config.toml
arch = "unet"
dataset = "telescope images of galaxies (Galaxy Zoo DECaLS)"
horizontal_flip = true
conditioning = "none"
objective = "v"
cond_dim = 192
attention = true
lr = 0.0037
eps = 1e-08
max_precond_dim = 512
adamw_lr_other_params = 0.0012
lr_schedule = "wsd"
decay_fraction = 0.2
final_lr_fraction = 0
adamw_weight_decay_other_params = 0
Rows from block 5 of a small image diffusion model, named by matrix and row number. Rows with one number belong to one channel. Each number is 128 + 32 x the weight over its row's rms, rounded and kept within 0 to 255. All counts start at 0.
Before each channel's rows are labels from the 100 images, of 14976 (inputs lightly noised), where the channel reaches its highest value: "strongest on" is what is common among them. Only what is clearly more common there than usual is listed. The data: telescope images of galaxies (Galaxy Zoo DECaLS). In brackets: how many of the 100, against the usual share in percent.
# convs0: first 3x3 conv (model.mid.2.convs.0.weight, 192x192x3x3, standardized in use, each kernel summed), inputs 96-191
# convs1: second 3x3 conv (model.mid.2.convs.1.weight, 192x192x3x3, standardized in use, transposed, each kernel summed), outputs 96-191

strongest on: roundness: cigar-shaped (33 vs 8.1); edge-on disk: yes (28 vs 5.2)
convs0.152 [105 140  97  96 116  23 164 184  87 109 110 159  87  91  99 124 125 208 120  96 162 140 176 132 120 107 155 131 216 122 177 110  70 126 177  68 144 159 119 128 147 114  94 160 146 113 160 176 116 123 134 129 138 146 125 108 153 130 118 127 108 147 119 125  83 134 140 104 149  72  94 144 149 140 142 133 147  60 167 109 112 131 134 125 178 110 130  90 116 140 126 156  69 126 235 149]
convs1.152 [173 166  83  55 108 128 143  72 179 168 220 135 131 165 123 161 127 155  91 189 156 149 129 112  55 147 131 125 135 125 143 151 178 153 108 170 112 129 161 115 111 121 118  96 143 119 136 148 126 124 121  87 130  98 145 155 114 126 127 137 156 128 158 151 141 121 183 135 136 160 152  96 124 105 137  92 128 117  89 157  78 198 102 113 129 164 160 132 152 137 241 132 148 102  47 107]

strongest on: roundness: cigar-shaped (31 vs 8.1)
convs0.16 [122  98 112  90 134 141  89  97  91 119 116  79 134 115 134 122  71 111 145 104 126 168 130 111  65 148  99 127 128 133 109 133 147 112 157 119 167  89 178 130 126 142 165 153 154 130 115 172 117 109  86 129 140 165 110 128 141 130 130 169 158 129 129 180 105 147 159 105 107 142 185 168 170  85 111 140 184 192  63 131 118 171 127 121 106 112 163 156 200 128 156  82 140 112 137 146]
convs1.16 [149 160  84  99 134 124  94 128 141 122 123 163 126  58 135  82 155 183 139 151 131 131 174 135 114 102 161 117  65  92 142 101 153 141 117 236 127 172 146 105 166 123 116  95 131 105 126 136 138  76 116 141 128 117 103 108 143  74 178 100 128 132 106 117 163 163 144 137 149 142 130 141 151 157 122 116 157 132 141 129 109 181 127 109 116  86 114  88 191 125 107  73 159 115 182 161]

strongest on: roundness: cigar-shaped (36 vs 8.1)
convs0.37 [137 157 159 110  98  44 138 155 136 149 130 117 118 162 179 181 108 128 148 141 148 148 166 169 165 199 127 117 151 114 123  56 118  87 166 123 110 125  78 126 128  77 128 134  52  40  92 123 169 125 151 151 115  72 127 145 149  95 130 128  98  78 203 136 182 150 139 180  97  98 125 129 168 164  99 120 146 155 112  78 129  60 110 115  88 111 159 156 105  94 114 138 148 135 156 192]
convs1.37 [ 90  78 163 125 139 154 109 152 208 116  88 136 128 137 119 139 150 112 123 106 108 117 130 152  41 161 126 109  92 156 172 145 126 130 130  79 103 119  71  94  90  97 104 113 175 142 144 107 152 157  61 135 112 128 162  75 119 135 122 190 144 131 145 187  84  88 127 194 102 123 109 140 135 137  96 151  99 143 106 146 123 138 124 107 174 131 165  81 116 171 169 120  83 108 115  97]

strongest on: shape: featured or disk (66 vs 30.4); edge-on disk: no (54 vs 24.7); bar: no (34 vs 12.9)
convs0.11 [166 143 118 109 101  90 131 144 112 124 107 122 127  52 154 186 114  35 102 146  85 140 149 120 120 105 118 105 106 135  72 129 138 100 144 173 137 116  90 102 151 168  86 119 126  91 131 123 111 155 185 116 152 150 183 127  98 167 112 175 133 128 149 151 158 142 128 145 103  42 160  63 139 129 153 106 163 171 120  82 141 134 157  91 141 140 120 156  97 119 157 108  84  96 123 100]
convs1.11 [144 122 138 152 146 110 136 184 118 203 153 221 103  82  83  78 165 157 128 127 202 120 159 113 110  78 162 114 160 126 140  96 159 190 171 127 182 143 151 110 135 151  87 128 161 133 114 136 102 140 133 125  45 122 119  75 155  97 197 184 100  93 121 120 136 133 116 125 130 103 148 169 126  93  78 109 162 131 122  76  76 139  80 111 121 150 128 137 150 127 217  51 131 131 117 111]

strongest on: roundness: cigar-shaped (27 vs 8.1)
convs0.154 [123 102 165  75 136 110 120 120 125 165 159 114 117 153 147 157  94 116 121 156 108 110  75 117 114 141  87 170 148 147 139  67 161 127 157 124 137 177 170 116 124  68 138 149 115 115 146 185 176 120 134 102 121 102 156  84 169  87 102 118 172 150  69 214  97 128 131  73  96 108 164 118 126 129 134 164 137 120 125 195 138  94 168 170  96 140 102 115 161 148 177 132  90 215 103 172]
convs1.154 [194 221 100 164 155 114  95 141 119 126 134 120 164 127 143 147 156 135 134 189 187  94  88 131 111 153  97 112 118  86 167 111 152  80 163 176 103 128 140  98 132 105 111 112 153 111  94 113  96 156  80 138 127 141  92 221 122 166 145 160 184 149 103  98 176 176 105 138 174 140  87 117 156  95  94 134 124 129  63 133 176 126  81 113 178 131 125 137 105 128  13  96  95  73 146  95]

strongest on: shape: star or artifact (53 vs 1.3)
convs0.128 [156 166 136  83 122 152 173  88 117 153 142 126  57 151 146  86 132 138 141 138 140 128 157  36 131 103 133 106 108 105 142 181  52 162 114 152 194 134 149 135 142  74 192 119 119  81 136 118 149 178 129 157 153 142 127 167 102 135 139 141  60  96 139 153 125 147 135 119 128 119 107  67 145 134 120 117 163 165 164 120 125 141 135 126 144 144 141 126 131  75 112 142 100 144 138 122]
convs1.128 [136 128 146 108 136  92  86 127 120 150 172  80 129  67  70 120 164 192 144 103  92 125 152 199  73 112 174 146 148 144 111 165 142 145 124 149 130 198  72 154 127  64  78  88 142 136 140 139 121  86 128  99 112 129 133 116 172 105  92 117 163  99 131 140 169  89 159 147 115 165 124 101 150 130 115 156 104  88 138 182  75 144 136  62 127 103 126 124 130 126  96 111  95 129 122 102]

strongest on: roundness: cigar-shaped (38 vs 8.1); edge-on disk: yes (28 vs 5.2)
convs0.15 [115 116 134 170 125 154  99 117 107 134 119  87 113  75 139  46 170 158  92 124 193 104 142 142 144  83 147 136 123 124 132 140 101 146 115 138  71 155 145  48 170 102 173  87 104 124 145 116 157 122 138 103 112 118 146  94 139 128 130 128 154 188  22 149 169 143 116 113 170 133 142 129 176 115 152 103 166 160  91 137  94 127 133 180 140 151  94 123  80 137 143  85 144 178 192 176]
convs1.15 [183  87 105 160 100 127 152 154  84 115 154 160 122 110 122 104 102 106 128 145 130 116 125 101 133 166 118 138 103 101 124  83 148 110 121  87 128 141  96 103 137 108 110 111  95 160 108 144 112 110 160  85  99 137 133 194 154  77 165 142 141 125 130 120  45 150 163  85  80 125 120 100 129 117 105 114  91 163 154  89 154 151  90 139 159 148  86 157 184 106  98  97 107 146  79 156]

strongest on: shape: featured or disk (78 vs 30.4); edge-on disk: no (72 vs 24.7); spiral arms: yes (65 vs 18.8)
convs0.175 [109 143 131  64 106 158  77 140 145 148 134 113 114 128 133 118 153 130  98 125  92 137 159  81  92 126 136 134 158 165 132 143 116 174  86 167  79 150 103 104 219 146 137 142 123  88 153 134 149 139 115 139 128 115 187 139 121 217 165  63 115 101  47 103 183  78  96 139 109  82 129 153  67 148 136  73 149 120  96 112 141  83  97 103 123 139 169 133  87  97 104 149  70 145 155 145]
convs1.175 [143 189  79 145 116  81 141 129 144 131 123 102  98  86 164  74 158  78 159 113 113 118 146 164 159 144  95 155 169 176  70 145 110 129 168  52 175 100 144  42 157 115 158  42 169  47 137 135 105 118 159 127  80 117 118 115 142  60 101 174  95  85 125 119 140 128 115 154 133 118 139 162 157 197 137 154  85 190 150  94 126 103 120 134 121 139 138 116 131 158  92  97 119 112 104  87]

strongest on: roundness: cigar-shaped (34 vs 8.1)
convs0.95 [108 190 117  96 114 123 112 144 122 135 134  85 103 179 120 101  81 148 106 208 130 169 122 163 128 103 112 116 147 143  87 145 151 101 144 143 124 109 157 116 157 137 100 255 141 190 143  99  85  92 127  85 140 119 113 136 123  84  88 148 107 145  86 121 125 138 120  99 112 102 107 108 156 126 132  91 102 197 110 160 143 144 124 144 133 137 158  70 255 139 110 151  55 130 136  90]
convs1.95 [121 187  97 140 155 183 156 113 130 133 111 154 106 161 126 157 147  93 151 129 123 226 109 113  86  79 126 143 143 136 161 130 148 167 135 148 111 167  98 158 159 131 139  69 122 162 117 149 129 139  70 155 100 124 106 103 110 154 129 141 126 105 119 160 152 124 114 190 110 145  63  94 119  33  82 132 161 182 104 175 130 150  85  57 135 147 128 101 113 156 161 173 129  86 148 151]

strongest on: shape: star or artifact (48 vs 1.3)
convs0.47 [102 149 145 157  90 152 118 121 103 156 154 109 105 108 133 131 181 122 142 142 100 168  67 109 174 168  53 154 151 149 206 211  95 127 127 122 150  62  92 144 151 142 198 134 107  95 120 113 131 170 112 136 124  83 170 164 136 153 113  96  89 102 184 145 142 141 158 117 144 221 135 113 117 132 181 158 132 137 137 128  99  97 144 120 124  90 153 151 119 129 130 121 158 117  93  67]
convs1.47 [139  95 174 134 132 119 127 132 115 165  92 107 145 132 125 156 118 160 145  85 151  75 156 168 115 135 120 134 128 150 112 152 120 133 125  52 159 138 139  95  88  77 148  24 139  98 130 150 126  95 136  77 128  80 176  94 119 148  77 175 119  65 124 120 119  91 107 130 105 167 161 114 110 170  80 111  81 104 175 131 120 100 167  82 103 185 116 155 120 181 126 154 128  83 122  86]

strongest on: shape: star or artifact (27 vs 1.3)
convs0.59 [154  81 167 135 125 160  92  95 107 111 117  98 206 116 118  70 118 135 127 134 151  85 122  61  88  85 185 122 128 162 130 193 134 174 109  76  94 117 144 122 163 195 169 136 103 106 121 153  88 144 169 143 139 114 162 112 125 131 146 142 104  52 168  77 136 165 154 127 155 145 158  89 100 124 143 157 163 136 192 149  90  86  86  86  87 177  98 115 141 215 155 134  97 136 141 122]
convs1.59 [154 200  65 128 149 102  99 159 141 125 129 169 130 113 168 103 121  97 161 144 191 139 175 130  62 116 138 163 154 155 129 123 112 119 166 190  85 164  93  89 161 106 138  93 133 123 139 172  90 108  95 138 173 124 160 121 111  58  75 147  85 164  85 106 146 173 113 145 151 138 135 162  85 208 110 156 149 130 166 157 105 162 126 172 146 147 132 168 141 112 130  69 130 125  90 128]

strongest on: roundness: cigar-shaped (33 vs 8.1)
convs0.187 [121 135 113 138 146 136  68 112 162 115 172 185 167 178 109 153 102 153 109 111 105 125 122 126  59 148 110 144  86 100 167 151  92  91 126 109 168 199 173 148 116 140 100 140 105  69 129 218 140 103  79 121 114 164 180  58 102  85 136  98 145 123 193 160 129  84 152 185 125 138 115 169 120 193 165 132 146 139 115 122 149 112 200 131 109 114  84 160 116 148 101 125  98  93 134 105]
convs1.187 [119  60 110 113 100 138 142 210 172  66 109 113  82 108 148 157 162 151 128  90 104 123 140 165  75 163 149 118 145 119 165 124 141 160 101  81 158 147  91 104  73 113 134 175 113 113 127 129 162 112 115  90 145  68 170 146 103 158 151 165 115 137 157 158 137 114 192 182 129 146 126 103 116 132  75  91  87 174 157 156 116  95 177 119 142 129 148 131  94 142 136 122 119 109 130 159]

strongest on: shape: featured or disk (85 vs 30.4); edge-on disk: no (78 vs 24.7); spiral arms: yes (64 vs 18.8)
convs0.165 [106  82  83 132 117 119 148 162  92 194 154 112  68 115 109 139 153 148  97 121 166 173 137 156 200 112 149 137 141  69 129 182 100 167 136 124 169 154 122 106 113 149 196 154 143  66 128 116 221 101  93 203 153 113 121 117 132 118 157 122 163 121  94 113 126 135 113 112 126 140 157 117 146 140 108 134 149 133 139  95 145 148 156 155 207 137 100 169 104 183 127 134 163 149  76 144]
convs1.165 [ 80  90  74 157 191 174 146 178 128 145 110  87 147 117 151 132 150 164 150 119 140 147 167 110  88 157 175 155 145 124 107 131 189 185  79  65 120 169 154 154 113 178  46 140 115 112 129 123 104 111 140 136  93 113 128  80 120 128 133 169 155  86  89  87 140  92 201 120 130 118 113 157 142 144 154 196 113 156 157 147 115 133 114  85 138 136 122  65 126 126 195  83 123  94 161 109]

strongest on: shape: star or artifact (38 vs 1.3)
convs0.126 [138 131 129 118 175 150 106 190 120 155 114 194 189 108 162 122 176 180 151 168 163 148 148  93 147 148 141  93 122 170 129  88 118 113 138  80 146 151 106 160 143 183 127 140 174 109  84 139  83  70 162  70 177 151  99 211 127 134 124 117  42 117  18  44 147 100 193 108  86 121 147  98 101 122 130 143 162 155 146 140 121  83 179 137 113 103 144 110 127 114 131 130 132 106  67 121]
convs1.126 [ 98 127 159 117 112  44 194  98 111  88 161  97  82 191 102 169 103 133 148 174 136 122 111 155 156 132 173 145 151 144 101 174  83 120 153 138 142 136 134 161  95  60 115 112 134 132 147 146 172 149 129 119  97 109  90  87 105  96 131 127 158  99 189 183 119 108  69 152 108 123 106 120 151 119 132 128  86 112 112 110 119 207 100 129 161 133 140 103 153 135  93 134 172 170 134  97]

strongest on: shape: star or artifact (37 vs 1.3)
convs0.18 [163 125  95 102 148  91 155 135 105 139 139  59  77 131  78 118 145  94 109 163 129 118 132 163  77 161 120  82 107 103  66 140 142 126 141 152  97 111 184  81 133 144 191 135 152 132  76 104 175 114 100 162 168 165 153 114 138  81 117 109 183  59 204 143 114  93  98  66 190 161 139 144 130 125 145 137 168 148 135  93 124 172 176 140  76 133 111 173 149 148 119  95 139 169 105 145]
convs1.18 [156 129 104 163 160 110 128 180 117 126  58 149 111  99 151 119 116 153 148 148 172 134 129  97  93 144 162 128  87  96 127 114  99 140 144 220 140 152  48 141 163 187 125  92 124  85 116 147 133 110  75 155  99  87 125 139 156 100 119  95  87 124  89  90 165 110 139 162 128 162 106 145 151 165 135 136 145 115  76 185 135 168 143 120 174 122 124  71 138 103 145 184 163 125  41 135]