A small image diffusion model, trained from scratch.
Model: 3.15M parameters, widths [96, 96, 192].
Training: 11500 steps, batches of 128.
Data: trained on telescope images of galaxies (Galaxy Zoo DECaLS), 88335 training examples, 16.7 epochs.
Rows from block 6 of a small image diffusion model, named by matrix and row number. Rows with one number belong to one channel. Each number is 128 + 24 x the weight over its row's rms, rounded and kept within 0 to 255. All counts start at 0. Numbers have three digits each.
After each channel's rows are labels from the 100 images, of 14976 (inputs lightly noised), where the channel reaches its highest value: "place" is the part of the image that holds the peak. Only what is clearly more common there than usual is listed. The data: telescope images of galaxies (Galaxy Zoo DECaLS). In brackets: how many of the 100, against the usual share in percent.
# convs0: first 3x3 conv (model.decb.0.0.convs.0.weight, 96x192x3x3, standardized in use, each kernel summed), inputs 0-191
# convs1: second 3x3 conv (model.decb.0.0.convs.1.weight, 96x96x3x3, standardized in use, transposed, each kernel summed), outputs 0-95

convs0.34:153146131132089152112118124101128128131122124093128129171160116171172114106166125119128096130136185089106148098129112133149129176101138146135145088122138156134161150107118127119114114093103140151155124114130159156131154163144131105126128155173151156139130132124127127133142113135036139103131147133139139131114119149100125144075146185082121160112112096098121104161129135139109114120161155114132122123130134112129101083087126123110137141077196115132181108127125127110105121121143114137147074144129179130154116117087159138135139109138167144169110150113134134095078124101149134105
convs1.34:119128143140127148107162146125110104136149172119149051161106111130093155133142134115099133068179134154104132066146128093113077138142134139117126133153137143121133118149132143106166124099098165133136104145123102139155154109127164129111142135141115111117146160142117133186117161128125095157
place: centre (100 vs 14.1)

convs0.89:115143125159128161026121156118137108128123119071102145092122145160116156120113124146143106127156152176108145092043136140143147100125127132143138072124157112121151112115150139137126122111150123132158169139146185129137115113151143131120158112108086109135086132148139172160111135132151118110140103114118136129112121135092157146137143111117124143172143106152153116146162154064108117126155177107152145121121141129115116123145146142123130106129140104150104142148137107121114061107145098115135089108129108137190112113154142116108112123157156116107129128108123102119096137180136113115
convs1.89:123132105113152103120101129084094138130112097132105179118152131152118184129148128153136121151142119109155123140120122138094131137121112119120160089126129121123099115144126137139154132146124095123095124128196141107119129187166149121077103200136103155092131123101111119093107117138182117138
place: centre (73 vs 14.1)

convs0.26:115148139097103133123137109131142112138117146099100143139140140144155113136159120122142133111122077135121109144144126150138141119158115138124127126140103114159128128136127130144149120115132107132164142128115145120147125128149113135132140141107128133079143132105127131108151134134151049141050198142112104095169149131115135178106074148140157122148156126153114089151052099127150170148113068145174116128137158152122099101120119143144143129128114106155140127128156185135144144103133133158116077194131097125162148083115100096127142139120147162136164101143135136128126107145133061117
convs1.26:159150148131165144136131149121171136119099130113122191125107145114074136142108102135111120156120107160124137122081118092110095119101177125119134121148118123112159142169146133098152068099124120130098153084148111170131151119127159107118128137087121116142130144131129119142122179170166164125
place: bottom right (25 vs 9.8)

convs0.9:127146136114171108123101161131131161138145128111133114119155158133158137143107132116103149148123056159136149115128144132135100135150101139137131134130114151108156141099124114102133112170100128113113121143113127142147125136160149168133107144130125128122170103118107137155141134134085194116112092158071150206111092135144125129125098135108118118116080106154146132154135095125133123099116172125155188157111161145131106108111100150122137120074090110151112151109137106150158113124140133104128099118164100126130062089074123071109156096125136129100112121152114136154165136144146162097
convs1.9:111105161148152164128208110120145118136127138158107148113141131171084123138131094101153140090097102071108123135117140110112128086129165134166156146143096152131124116103177137093160140124153120092122146107114125140129090134122097146107108113128101157112116166145123116167119140150102148135
place: centre (82 vs 14.1)

convs0.94:129105115106159123148095119141120102132162139179162110149117093134141138131125139152122132064131077116110119117149137114192172147112084092119119114136137146130141124148109104137129123129127134130128132122098123096121142115122132145145148126097137122105105126108135132149185175155129090191090089149092111140114135112134187142174079083151104135131132143126147119114089130131111173132132079121130153128165170139183096136126149116097157117113158144139122110119135143110136142151103163160094163150149143125114134109168113075143148149103125078123131102152151091102117113109108113134
convs1.94:121151126134099143106166116136123144171108122100119121180118133139088123134098147136126116116092135153122148112135087097136096177168148076116152131143151126102109149119148117164128111079165136166148108080139115184183144122149118149142099118135122127139111091115129108080116108145124131126
place: bottom centre (29 vs 11.7)

convs0.72:138138115130162138089119136152120144156138143148139121145097157125133130094110155125142125123135144138091132073114145135120146147138118171147151129137131119126144104135142120140108120174115122117137158141132135125118146125149128083113136101132111130145132126156141108092140116145125095137130117100116156149163083147133115082154178187077147141128124128117118134126135105181145156133158155120216098127162149113114115165097148134147106123169136129109108112133088109147130079112101156130109083129122134156109067134069146132101090092100163086118094132136098170103122154159096094090
convs1.72:113120133122120171147158117131157187146162163152113118078149092133179109102124180155172136135146110169139131093190115114163142129097125140139143109144106124156160102124135125108138114111110167143115121091132081111102108131100142118127117144102136108119147109109100126135128118138102083137
place: bottom right (33 vs 9.8)

convs0.53:143146137122142118154111107139074136146149091112148135092148114135122116103130143125133122111123114132138154112123143129122126129141145144161106110123147150158098125120098121122145123149123148138145143121128165128166092150148139101124161125103117127162119125153150142151142127133066142103188121141112132131053128154130097107111107115110097125162104064111121125139171184124135104136133164107084110100165105129105129101145075082115147134109083089159118106089170153109147096122171122120139148090161076139134120136111165152147111158125126133146158132135135142144079194164139102108
convs1.53:129085110157117149146119115136097126106140096139103187175123085122150154119121139128162097146132091106143151127142077126154180134111134106107156128087135115138176107134117124114137121125152113149148097118137124119145124181139057117127121140096137172149139158133139107162145159112114118152
place: bottom right (40 vs 9.8); bottom centre (28 vs 11.7)

convs0.46:098128111128141139143154129132109146115122113101121136122112117118118127084128129144135112138115154104144154157140114136127139126103148111110130139141163165140122131171127149116115109108142115152135100115143143112159111139152119118139131139150140143122073144147136156133121135144136133105105118166128120090099156086068109127168136108116110138125098198107114170109127137071097122108147134057175137124137127135106158130108104120107085167099103142134143136124148138168120094119160223103080127119130132054150167158131103188112122157096121134157142141128126139085168113129128123151
convs1.46:126135178097130099147126112145150132147143128118158110156106121156071119138170148115095109099114124142098122127137122135122173124103138141151147178132106140123122117187132170116187126118096119137138172131120136138154133157146191111077125101115140115136155126155183132145096129138110120116
place: centre (78 vs 14.1)

convs0.75:125146139132120148108109143111127098170158136104114162081113143132130121137174133139163000133130090130157126095106113114106140118134137126116099132128103133151139131125141140131150142148150105128132193123133129174158140143132144120119122113112113149171104157146127124127115089156149132121124118152128120128105131141127133162088174109158111152134147134107140138134120123135131116158125142145148080101125147124134115094163090146120063120116128133142130097134133163131140120151107127130104138145150135136095160109119131101166099124128130100167137105106118107102122165116095107121
convs1.75:101124110136134103188089123128126137131171103145124111146152127097138066142135136096096142109174122134159073139162114091167138136104124123145152147159133108127126117137113141095130078140154108138119071132098117176089163129123091157145121093146123110112096141110110136149133110120117130144
place: middle left (38 vs 11.7)

convs0.86:120148150124107106204148109146151136118108112124097151136120138163144122078123097122099135089138152118128119127099080113090131158141111104153121110115189121141135152130117118144143110119144105125142140106166153137167099127144125145123129125119123142173133108162108116088113110102125106110156097135123149122123125113109156150134159087143088147141139103140156160137143123143120114107123152193126100125172139087127136133139123118152164133138161119116131107106155093103132123120130140119177064151144075154102068146085156159116128157109157135123153116146136131110116203158092160104
convs1.86:150129130065158082109135179139156155110124132162158099104140137128124151099138125118068143114090094125115135126112135152106102164129158144111107152096124153106129101115181124121138127176122149144132140131117142087105142160151132089142105101149145144140092097138122104160144114116086116154
place: bottom left (39 vs 9.8); bottom right (37 vs 9.8)

convs0.62:138121158094119098115158128145167126099152153151154085119111100128148158108122130128109124136157116160107136125145138118162170165084084107149130119139115134093147105139142141126153139132139139105154160126117148136127153146160126159166165167124135120097088156116144139128131151155097109158101115148109103095106143115068156114073121104138092128134117137138165145138117097078088089115114158126139085134153154131134046092139125105131121174091115147169122110099139120125114118132117148136144120116143166100146188116110136084101139136165152126141142137149131114069116142099142124144
convs1.62:072130114145109141159126116130166180145123148136088138137138096100153140138129083131125122134137100140166118148089119144099140140122112131157131168155145145149159149146106136147095115116148165106146132116149099141146152167197137120107165182111119134115150148108154119135088159120163116097
place: bottom right (26 vs 9.8)

convs0.79:124134101127141158095091158140092125146157128109166128151113119130161131148101109143101086118121103091102137141146098115115125119166145130110135108111127139146132135098109147138143145155126104143147148111159146148131119113114116166114121108112119138102070114158174126117162158147146110086165140127143100095097073146106145121101130173143102106116115146156128115129112128120138089150114159133064146157155119150184103139110105135078148126136134139107123133130141100110136131160137117107182077127157190154115205129091131134125123143157075135147159100133130128138120123077143166142
convs1.79:123118063125158145132164148112110119135117148120151112123116140068131134126124132118131119089108125148084162079095156159162150107152108120104098136155126114091132101132120105134106170107092147126149144128119107191112133118158111105136159112098153156112176138119151153093137108139117149166
place: centre (70 vs 14.1)

convs0.43:126105163104133131104101149137134147129117183114131124113121148146185113102148136120108145108101086079094140143117130100109115103134112130119135117138131140157140180132109147162121122140123153127128127140135133103129091110138130098139116133127136122100070083163100096101136117154097148145092085145150102109104172136140131173109106120123136139108113180122110144115157153110132135170170138110131140136083131110125133123132158144080066133139109101124133136134135154122124156115127122168127083105125143148159134135168113181134175112136131077201115105106098125124123134074154113185
convs1.43:110148106126136090148130097097118129136107157152111123145090097113114128130107164085160140114123115122117109156135090150162162156159106092139148140101118156120127121160118135146080119148113141118070126093135110141140137127153120175120146138091141121193164183145116138096114134149119154166
place: top right (26 vs 9.8)

convs0.58:146128131166120135137120133160111120136162123116150150109106132159119136067163126119140105089101097133133137232183156130124141103123130123148145115124125121160127109093124101142100129124121140117145114136136169135148162152144115122129169108100153137061079148146115146110153117124101087152158162116106113085167087144097107138116119130123124149135101074093128109121126120146126133133116136089141096108175131164110136138144168125132150133091166121113108180143157128080127135143131116131090135127157140171114122123118107164097136147174146124103097124126136178132106154136107131135
convs1.58:116104102130102147169166156165087146133100156124119117139148117143162156114114100160135112144140144126115141071145133186151105102097156104102148114134134120125120143098088159129148107130138122109108101109150092116118125151193125095148134156125130160137134133120087123088094151121103111176
place: bottom right (34 vs 9.8)

convs0.47:135130113126146149132071171137123165157149133096155124128079133119118098123130134147111132172164117135142126153116136126104142127182195196108141127114122128130114190125089114160144139103122119178125133173124101142130112088103114120125126101124102073117177107143127084094135116142138131153145078122130089156151136103096111137157141131065126128100098148091100147099134124133155144141128151101125145138140152167143151128117149115152154113123150093146115132140103170107134148149132149111122104134160085162140105108065104121106141101138107107138116149139165133159110131130119140142
convs1.47:147136144126150165160138157105118123159084122144116125143124134114123175125098181127120155142145131119105102096093138121129127166086122160080158095100161111140153171158116155114158109123093107142080127150137090118108142147099114099119135142173126122112135091173118140134135145095100162132
place: middle left (73 vs 11.7)

convs0.52:107121132128132126126150117095131121105120116119163129150110132132119130125106109120113149082123147113119111122125107130129116102106131128091139120125111129133117137126139131111131124118129126135122148099145139145137122120120126111142141139118121157137128103157133160135099143131103135110159133077122114149133078183141199140084079131116134130135142126156136120163106088176111162120126094170120127058156182111124098159115148112160122131150149111137148111162111147131144117125109119157107144222127138180074133109187116140106109183225090120107107121100116153132105135110145142111
convs1.52:139139134095153123138140113087135105143125145111156088134073123090133098127105117112135144165152144113148161140154151112134116130108141151128114098102143158075137067129102117108096069138090132151151108145138147122149129103133134143152160131068112141139142121117110121121151140155195126097
place: centre (48 vs 14.1)

convs0.35:105141150137128123123166165156172202124052158151140109153105123152145100107082126121116096140097119108115128136098130152150132127111133134147137089136103154128127154082118163116109130158131152101194105126112138140091138108101113110138120144137111098157118093149119109155115104134120105118116139096149152125142152136151083138127116136104124111103106109110111133119171133121131135154151090141131115122124182142141113149105140140123163102113121153099107126146087135134175129118158119107137101113116122141135130150149137137155148111114112079156125211080129120106122048151151138143
convs1.35:146131113091138115098145172100147127148080133113126140117139103094105144114137184136159129175121102162122128137156086108154167104162129103162124161133057133125147117119175115086114136088136158115135124088115105126092124154115098127123143168129122163138129118144126158133127148110113104112
place: top right (25 vs 9.8); top left (25 vs 9.8)

convs0.92:126127124117142126153118129118130117126141152141170093125123108127139139114123154149126126103126107101102097122120133110158153137114098114110118129118118125166142123090114105129125144095112136109144154126122151131119130109118120095129132110120114108056120121129113139155168178128128087179129153092114085094184120155130147132200135147180135168177106098110110111115112143113173145158148100086107179121148179170164123120128132117150122108133175144110133145144163152122132125183135075152085121137193134145096136110171126096113113144143128109152126086107105128119091116133102111145
convs1.92:122136138143101098135132094114084147143111159091121111173177143126104101139131154130118144088101152128136142110140088137167096135151127096133103128121155087088119115126156102151158145083094115160125126127125183135199155111126134112141120135153157116132122118135105165117130146160120129178
place: bottom left (32 vs 9.8)

convs0.37:110119076114097099149128109115123063132141138116099133092139151164128172122157119124122111101121099093125149122120107161152126162189151128108086052138115109161125137080136138162120113139110094122113127118132108121139116138126128167136161160198131141120194126123137139144154140111129148138142141142129131193121107141082136134131131130134123137113095135091130102140143161131121166111107146102168163078166107126112098073095132125139134145086145133139115122133141151093147134137109145145115115128182105118101181083130133117153114138139167132111132124135143115138119168143128147128
convs1.37:138148182095139183116119152118127136088170117177149117148105141136176064137130132083100131098115124129121119144076131127097088160123110142103130143121110128117134146136144138073114151124150153134092075151115100144096129119126135145114144087109154139086134113139110132133124132143106137105
place: middle right (35 vs 11.7)